Weights of a small contrastive image-text model: encoder arch resnet, 90422 training examples.
Rows from block 3 of the text encoder of a small contrastive image-text model, named by matrix and row number. Rows with one number belong to one neuron. Each number is 128 + 32 x the weight over its row's rms, rounded and kept within 0 to 255. All counts start at 0.
After each neuron's rows are labels from the 100 texts, of 14848, where the neuron reaches its highest value: "tokens" is the input token at the peak. Only what is clearly more common there than usual is listed. The data: photos of plants and fungi (iNaturalist).
# fc1: MLP up (text_encoder.blocks.3.mlp.fc1.weight, 768x192), inputs 0-95
# fc2: MLP down (text_encoder.blocks.3.mlp.fc2.weight, 192x768, transposed), outputs 0-95

fc1.244 [125 178  95 169 142 146 113 146  43 107 172  46 137 111  83 140 112 118 114 153 200 134  62 100 175 115 156 132 159 116  90 114 152 154 143 116 180 174 126 113 136  88 138 101 107 101 133 156 104 124  87  80 109 139 115 110  81  78 141  82 164 102 183 161 145 156  58 157 147  84  94 165 136 131  99 162 158 124 137 117 127 129 104 160 128 136 143 109 136 144  78  99 131  83 106 158]
fc2.244 [116 129 105 145 147 131 104 185  85 131  90  50 127 155  88 144  60 116 107 182 150 111  74 132 177 131 106 133 186 129 105 153 148 225 139 127 148 134 142  94 131 120 146 123 103 118 101 170 132 182 118  66 167 172  92 121  90  89 142 113 135 121 144 184 149 121  98 105 115  98 164 131 130 139  95 131 172 137 159  93 138  49 110 136  89 104  81 127 112 136  63 125 157  50 118 111]
tokens: "r"; "m"; "s"; "n"

fc1.225 [118 190  82 148 116 135 122 111  86 117 130  89 132 115 151 189  41 106 125 120 198 113 125 124 165  67 144 139 163  58  80  51 107 162 168 114 214 144 177 134 150 143 139 116 102 147 167  98  88 138 135  93 108  93 100  90 132 181 146 160 186 111 188 147 118 137  41 133 168 142 114 107 163 152  89 137 147 124 174 106 135 108 157 138 148 166 118 116 133 130  91 127 152 120  88 110]
fc2.225 [134 131 121 118 167 137 103 101  77 109  97  79 115 154 160 142   8 141 118 122 118 115 152  89 124 110 110 140 147  59 129 115  86 145 124 125 178 130 191  87  71 147 148 155 119 147 120  78 170 185 170  99 116 137 114 130 125 113 152 168 148  94 125 170 174 133  78 127  91  90 192  71 147 113 127  76 123 122 154  78 141  85 103 161 139  72 154 159 141 118  99  93 107 126  78 137]
tokens: "s"; " "; "n"

fc1.139 [118 131 147 132 127  95 125 106 124 159 147 184 148 146 130  99 105  95 140 129 156 118 149 231 180 138  97 119 146 132 151  88 151 167  97 136 151  53 105 124 137 136 122 121  69 119 127 167 106 157  91 116 122 128 119 134  93 134  92  89 106 132 191 156 126  99 168 102 156  84 143 146  91 119 196 121 112 175 159 117 112 156 107 134  87  62 113 150 118  64 143 123  61 157 166 100]
fc2.139 [103 184 186 156  92 131 157  91 105 119 120 107 106 184 153 107 158 121  59 162 129  85 111 190 113 160 123  86 125 161 144 109 125 148 141 108 145  78 130 104 137 142  92 180 111 117 198  56  75  98  39  89 147 135  88 103 165 138 164 159 153 128 130 135 150  76 130 101 110 149 106 122 133 137 117  88 140 136 121  80 164 147  90  93 127 116 118 139  93  26 157 139  98 149 122 158]
tokens: "r"; "e"

fc1.132 [ 99 124 127  87 115 181 126 103 163 216 111  81 184  79 141  76 133 171 161  70 144  82 100 207 123 125  95 144  96 160  83 119  89 148 143 168 127 163  65 163 129 195 120 127 161 153 155 180 183 125 126 100 153  90  96 140  53 100 135 138 131 126 143 183 153 123 127 150 172 114 164 136 116  77 104 177  59  60 178 138 165  66 119 124  98  94 140  94  90 107 102 148  98 138 101 125]
fc2.132 [120 107 116 136 144 130 151 140 103 174  62 110  91 151 146 154 154 178  56 153 112 130 110 124 184 130  88  91 122 143  57 172  97 142  90 106 141  99 103  95 150  67 119  91 137 129 134 114 116  90 120  82  81 163 121  99 217  97 112  76 103 147 121 128 174 164 156 151  98 111 148  97 161 180  95 144 253 178 110 116 130 161  95 147 129 144 112 177 148 160 170 150 133 143 165 128]
tokens: "r"; "e"

fc1.375 [164 143 126 111 131 160 101 121 168 155 150  83  92 167 180 110  96 139  71 122 167 143 143 160 145 164 111 139 155 120 142 147 134  92 144 149 138 142 118 124 118 117 127 101 124 166 112 128 150 141 140 166 106 141 142 158 161 160 163 131 122  88 185 128 119 179 119 134 136 157 146 134 127  64 144 109 102 200 130 153  86 126 139 117 135 113 160 179  65 123 123  86  94 112 166  38]
fc2.375 [ 87 123 132 176 130 124 112 142 139 116 105  87  94 207  77 112  77 115 148 189  78 123 116 138 102 133 152 114 185 147 141 156  89  81 157 119 155 167 100 141 112 155  97 121 107 123 101 120 140 130  89 145 142 191  83 138 131  81 116 137  84  67 156 111 122 112 128 174  70 155 139 128 107  89 166 117  94 121 122 134  87  97 147 124 150 100 115 209 169 109 100  67 130 129 156  90]
tokens: "r"; " "

fc1.91 [214 107 115 174  81 125 192 123 130 122  85 118 155 158  99 131 112 107 128 127 167 181 127  34 128 161  95 109 129 131 130 107 152 128  68  94  59 149 117 128 100  87 170 141 112 129 143  90 143 112  70  86 112 117 113 128 115 157 130 149 122 141 143 171  53 120 174 123 113 158 145 173 135 108  87 168 111 166  98 132  65 166 111 145 153 132 157 112  74  82 159  93 153 150 177 154]
fc2.91 [154 145 150 177  52 125 152 117  81 134 139 166 128 153 125 107 147 109 127 152 160 123  97  86 109 191 142  55 128 144  97  75 136  93 100  82 127 130 150 127  99 141 180 151 123 134 123 107 174 147  80 125 102  95 108 166 125 140 104 157 145  86 129 168  67 113 192 100  91 145 116 136 151 149 129 196 147 110 130 170  67 191  98 129  62 168 178 101 108 110 148  93 140 118 149 148]
tokens: "r"; "m"; "l"

fc1.687 [ 91 147 121 107 136 134 117 147 136 153 143  97  99  97  66  81 127 134 112 114 169  76 133 178 127 163 168  90 129 115  61 134 125  95  95 126 155 159 137 139 213 122 158  88 153 144 168 138 121 144  82 103  88  54 143 141  77  85 103 100  81 140 119 131 123  70 124 186 164 115 139 115 144 165 134 163  92 187 137 116 135 155 105 151 128 134  10 138 117  91 140 158 174  91 124 105]
fc2.687 [144 163 107 140  89 133 141 104 118 109 168 100 122 112 111 150 121 119 168 182 190 123 123 192  80 185 147 111 114 133  85 126 189  76 114  97 129 163 157  96 145  99  97 139 148  98 192  73 155 160 117  85 104  89 159 169 101 162 119 209 113 128 116  80  60 125 120 162 141 135 163 143 133 117  79 199 104 183  70 110 144 177 105 154 128  67 127 116 115 129 114 228 116 114  87 109]
tokens: "r"; " "