config.yaml
model: "contrastive image-text model"
tokenizer: "char"
embed_dim: 128
text_encoder_head_dim: 32
text_encoder_bias: "all"
batch_size: 256
Rows from block 5 of the image encoder of a small contrastive image-text model, named by matrix and row number. Rows with one number belong to one channel. Each number is 128 + 32 x the weight over its row's rms, rounded and kept within 0 to 255. All counts start at 0. Numbers have three digits each.
After each channel's rows are labels from the 100 images, of 14848, where the channel reaches its highest value: "responds to" is what is common among them. Only what is clearly more common there than usual is listed. The data: photos of plants and fungi (iNaturalist). In brackets: how many of the 100, against the usual share in percent.
# convs0: first 3x3 conv (encoder.blocks.5.convs.0.weight, 96x96x3x3, each kernel summed), inputs 0-95
# convs1: second 3x3 conv (encoder.blocks.5.convs.1.weight, 96x96x3x3, transposed, each kernel summed), outputs 0-95

convs0.8:069105163117126141162137066180109137159127138079075070152201095081092115117097155134104152148127120176105096137122125125115173137158142142147097148099109142137110145119112106173184129131080113097092127080105115114111130158145226134074168108164047141114132118163094187106099105168152095113
convs1.8:170176169129191130096124165161106109153102159092117146120119179130140144173162153158118122130107186125104178108123149113097118104160110098162147130129103156172114091133108141152143077131171177185133103147132174075112128138182106093082174128167110146182098234135080146129150065138158166147
responds to: order Asterales (38 vs 11.2); family: Asteraceae (38 vs 10.9)

convs0.95:105138120127136163075099121126174155126097069075114071182135113111066076095158151110103119112070085158135137139107082090124149091123103098118117159152176109080087094131076129132143120146147114089137124123146156229071139131119152104131088170143127149172168118155123168156102115095212135103
convs1.95:158094130171183168170119108121117032147094124153117095153166106115160125171157141145138185080136116083118127107146175129130112135160058142120183063148127132124068133150088157184093162123149119166070109085095097153154108120100105092114082125117125109151125178077114083126165069150152113121
responds to: order Ranunculales (30 vs 4.1)

convs0.38:116151123122144163144097158171093123166153104051126097139135124098089073188142132145173159078113170096139138117087097151095133101182109137152097098157080112106173107087062153104110095116128116090149090143107196100149105144135115148176122045121084186109128152114129119104064113174105153092
convs1.38:138136199124162163122116065118159087198123189146116068105102226136147076138161149177141127145091185127112135159096134149102121140150134093160141129122105134157141093142140196166114076135167133180135122118134158138099127127123100144130165127171085104148133225127136133136104129175150170159
responds to: order Asterales (43 vs 11.2); family: Asteraceae (43 vs 10.9)

convs0.67:137089130108132139139142159112185104217146118098100132136086139110110064091111109163063138109072111113145125089083136090119138114164121115177071136113109096060142116091198125159211077127128138100108119129097138141185143115149156080166076132177148129117088097137145131144078089104123111093
convs1.67:165106168076115159157178128111113088139079149115105112175180105159080146132186154131100162098113136077092114159132145127126072142181109123113120164145185121077115145141164103163157093138082183031123179093142087139083148105142114191100138159121154161163156082096142092146117147110136143146
responds to: order Asterales (31 vs 11.2); family: Asteraceae (31 vs 10.9)

convs0.24:115163112208132143105105122148107114116141126113123113133105148127090130095086134127167107081158093099101123175139160073104146079119137068059189148104101123149163163103174123108183115115161115122128034106140142106125106080073074197161093141106136121071068093138129126127098182142146132124
convs1.24:131159157117161125152134077128095148122183120165128169075125155163117132123117096131106120133160091131123106116204128116159133140113092082104115168129131120096161088096128099090195092094158113131156126114067115084137108136157111137141211133065186081100088087232133204129111122133127138139
responds to: kingdom Fungi (28 vs 3.6); phylum Basidiomycota (26 vs 2.3); class Agaricomycetes (26 vs 2.3)

convs0.77:116122137129090068093148110126088150166155151067117108147187158119137178155092200153193154162110172148137140170121150147052162119123152106184116185109098173101167107139096152096158119110125104113107121165091128163155111141121159167156081062121138119150111120150130152090103082126074173183
convs1.77:088136162123162098137125104135134125178156176106150180148158127126119194138095176129131099192055101175115077131144086182106137117113115127160090133088078123174122163172065128090104148120132170145139077115077094104115152103154089137116096080094105131139069192159118174124121171168144110155
responds to: order Ranunculales (25 vs 4.1)

convs0.57:157155131117141139094218154117127113154144067111089129152120124150089087143130124163131128103089121105067124100132114120131094068194151120012137136158147114095152143125128134154124154116135175085125134101064096124160121152167132104084099074128181123107054072097130107094154087092138123112
convs1.57:141146181141092196111116148118153137120176073143149056119127146083127122150222063146102127130161165111105104156189149128151089136118107149074129093177103145153133119166154180155113173140087130082183130125115144142118174154140130116121157066109143168064161082117141104169175135099153123136
responds to: order Asterales (33 vs 11.2); family: Asteraceae (33 vs 10.9)

convs0.60:116133165136164114170157139137104145158176073202194167143127084116129132080060112165135134056131160098145100147162126092134148120112088142178124138108086084124116133110166123147090156125127116143141141165082143086113081139083058105104119087089092144140121111151162220154088178145098126123
convs1.60:103115128117103111100175137140111137108068097104098203086091091100149050139110155129094121089168146132072130110176060128124145119088129092166166093131125149141089111115146101124118115098149118111182119090096081111128082125091129163107098063149110169081087080108163154101090147053111168107
responds to: class Liliopsida (28 vs 9.3)

convs0.10:090074106152193118104141111131150092159112159121135057113078046102145163060089070141098135157124104181093081082111095128100140127148138132069066124089137134161099134070154151113173107148127140102145098128121147147076162114180153101117114110117103176105122115159172134084159118136133105073
convs1.10:126183152132148131135104103139126107159108143106163176143100183181151187155156104080154145152111138152163139118145070171087125120126142108153100114105059164163124125137130124013072156178164126131159070130078106076083120130170081121129097146100161096159081151095143092163108101137120129109
responds to: order Ranunculales (30 vs 4.1)

convs0.59:193087117160155121142108164162099098127144121088153083166142077098133119074119092148136101101155210056176121147111144100152154106137142108128069141123092178178128136196164089084097126085149096102125144127152143146080094104127139105161145146118119106129225125133127202135099115133120167136
convs1.59:157118110149104125136145093103163171124134140075130161096120101069090078120189104106124082160198122087073144143099171132105109099103089126149134073119120088142156106151132084088134187171139095114148122114168117105124142089154144170131099096129131118114192161067126099140141071085176182057
responds to: class Liliopsida (26 vs 9.3)