python train.py --image_size=32 --tokenizer="char" --encoder_norm="batchnorm" --encoder_activation="relu" --encoder_avg_pool_shortcut=false --encoder_widths=[48, 96, 192] --text_encoder_layer_scale_init=0.1 --text_encoder_inner_norm=false --muon_scale="match_rms_adamw" --steps=7600 --decay_fraction=0.2 --adamw_weight_decay_other_params=0.01
Rows from block 4 of the text encoder, named by matrix and row number. Rows with one number belong to one attention dimension. Each number is 128 + 32 x the weight over the matrix's rms, rounded and kept within 0 to 255. All counts start at 0.
# v: attention query, key and value (stacked) (text_encoder.blocks.4.attn.qkv.weight, 576x192, the v third), inputs 96-143
# proj: attention output (text_encoder.blocks.4.attn.proj.weight, 192x192, transposed), outputs 96-143
v.94 [129 119 158 123 114 160 166 158 128 126 143 141 141 111 121 166 135 134 166 141 103 142 109 147 119 142 148 142 159  68 124 163 132 164 166  75  81 159 178 131 101 123 158 139 116 164  95 164]
v.95 [116  64 118 103 168 162 123 111 132 120 130 142 114 154 167 132  80 149 137  62 139 113  66 193 159 142 143 172 139 146 200  91 169 126 122 207 119 101 178 121 110 103 115 108 165  53 169 128]
v.96 [127 120 131 153 158 117  89 166 150 148 146 100 123 133 142 124 147 146 177 110 107 141 165 123 119  71 147 195  67  86  80 150 153 167 110 144 110 138  65 187 149 108 142 183 156 152 138 119]
v.97 [ 24 167 144 156 115 108 173  68 101 148 110  70 121 177 173 107 152 150  58 166 100 101 149  85  66 132 116 110 106 126 186  83 115 114  87 140 127 154 131 106 138 111  71 107 217 208 142 104]
v.98 [134  94 141 143  97 126 181 134  62 141 133 179 130  84 126 167 165 172 193 133  91 134 156 135 127 143 170 139 107 134 129  61 117 147 171 123 116 133 150 119 176 154 104 129  93 176 119 148]
v.99 [ 84 100  79 108 140 125 195 141  80 139 128 121 154 153 112 132 143 140 156 136 131  85 130 139 153 143  94 139  92 100  90  77 151 156 204 146 139 142 144 157  90 108 184  90 137 141 142 151]
v.100 [122 133 160 173 124 150 115 135 158 116 122 191 133 146 147 133 117 122 107 126 100 132 144 123 143 117 136 132 156 148  97 147 108 140 129 106 146 121  98 110 110 100  81 124  45  72 125 106]
v.101 [114 187  80 125 110 178 151 143  92 110 146  95 114 102 169 140 190 129 146 193 111 116 123 108 183 146 128 150 147 156  56  87  90 108 126 103 140 134 121 203 158  87  99 109  52 129 114 162]
v.102 [118  86 140  85 102 144 102 152 164 130  70 191 137 168 116 148  53 111 101 101 166 115 176 143 130  81 154  71 179 101 114 118 142 122 125 104 132 162 147 101  91 171 194 112 106 119 110 128]
v.103 [ 98 138 175 164 144 147 103 180 117 139 146 159 126 188 138 113 130 150 183 126  77 153  97  90 129 146 120 127 119 129 115 112 149 122 114 157 149 110 140 130 109 135  97 166 112 160 125  72]
v.104 [150 119 168 157 150 101 104 161 130 141 136 130 140 153  88 106 129 101 173  86 115 115  97  95 139 140 109 122 111 112 177 101 129 179 153 134  90  89 107 109 135 140  93 195 151 123  88 112]
v.105 [ 80 155 144 141 133 113 143 133 127 147 108 140 147 167 116 123 132 157 163 140  74 174 141 132 209 111 112 127 110 124 112 180 154 131 126 121 152  82 137  27 145 131 146 137 114  72 109  92]
v.106 [126  84 127 155 109 119  81 156 150  75 150 227 150 127  72 171 150 135 170  95 138 183 111 149 158 161 173 130  59 147  82  96 140 109 132 118 166  88 136 126 158 149 134 102  83  61 105 102]
v.107 [113 103 120 113 130 110  44  93  44 154 103 151 141 131 139 168  86 105 105 160 216 155 151 155 184 122 133  77 120  81 150  79 127  97 176 119 113 122 166 151 172 189 183 112 190 146  91 203]
proj.94 [112 133 138  56  95 116  91 142  72  77 156 162 133 137 148 114 123 139 142 140 140  94 107 119  69 112 118 128 110 123 122  79 134 111  98 139  93 142 121 112 136  89 117 171 167 119 180 140]
proj.95 [109 120 100 107  95 159 165 145  71 117  69 144 195  95 135 197 181 173 166 128 164 177 157 189 136 147 133  79 159 140  39 154 168 111 192 165 139 135 151  97 125 146 152  90 163 176  93 141]
proj.96 [105 119 132  99 158 132 188 118 163 169 113  92 142 100 153 152 106 154 112 153 163 127 144 109 124 135 104  74 169 136 172 109 161 136 103  88 126  49 132  87  91 165 173  89 128 190  88 133]
proj.97 [116 105 178 150 123 168  67 114 102 138 142 134 157  93 128 127 105 109 101 131 131 112 120 138 141  98 107 132  96 166 145  72 159  75  94 149 145 169 133 127 118 143 164  73 112  27 131 130]
proj.98 [148 134 101 113  77 122  93 146 110  81  82 131 105 118 146 135 147 134  99 126 156 164 113 138  87 185 141 116 176 127 134 210 129 146  88 118 131 120  99 126 123  48  81 114  91 167 107 122]
proj.99 [163 137 160 102 180 108  90  55 136  85 132 118 125 157  80 117 131 169  83 109 117 134 128 137 141 163 118 158 134 136 109 163  96 136 171 119 126 131 138  96 132  50  69 152 151 118 137 141]
proj.100 [126 140 125 143 143 130 155 162 159 105 125 106 142 109 114 153 150 113 199 159 118 118 118 152  86 129 133 172 110 139 115  91 165 126 103 133 109 126 143 139 153 185 149 127 153 172 160 139]
proj.101 [131 130 117  84 136 130 126 162 125 207 131 124 169 100  97 149 116 113 146 117  40 177 113 141 170 169 118  71 125 158 131  93  91 120 133 141 207 160 105 101 188 167 110 142 160 106 133 131]
proj.102 [189 141 131 115 108 111 151 177  99 150 119 145 122 168 140 131 181 108 197 144 165 136 116 114 101 102  79 219  97 127 118 140 183 115 154 109  96 137 150 134 164  81  81 149 147 166 101 138]
proj.103 [154 108  76 119 131 173 154  76 131 138 121 119 131 121 103 126 180 103 171 197 122 202 152 139 106  91 115 184 136  93 194 139 139 101 119 145 133 127 140 136 131 128 135 142 126 162 114 148]
proj.104 [119 126  98  92 120 128 167  60 113  78 110 137 103 176  52 104  81  75 113 114 184 148 128 122 231 127 148  83 154  68 134 155  98 169 141  99 134 121 100 138  77 117 162 135  86 153 171 116]
proj.105 [144 111  71 137  69 121 146  91  96  90 113 110 115 102 111  80  92 146 183 109 108 166 116 147  88 126 150 107  99  82 140  78 115 160 104 148 163 160 154 193 150 124 132 145 156 131 142 111]
proj.106 [117  98 109 148 190 150 191  95 153 109  75 132  97 130 133 130 120  93 193 142 135 135 122 123 107 111  85 169 152 100 160 165 166 112 114 116 120  99 129 166 105  51  96 155 136 229 101 164]
proj.107 [ 75 146 188 105  99 108 128 149 129 150 122 107 108  95 141 123 115 179 137 148 119 134 144 114  63 117 129 176 134 110 115 167 127 113 126 133 144 101 110 128 174  38  72 177 102 146  91  67]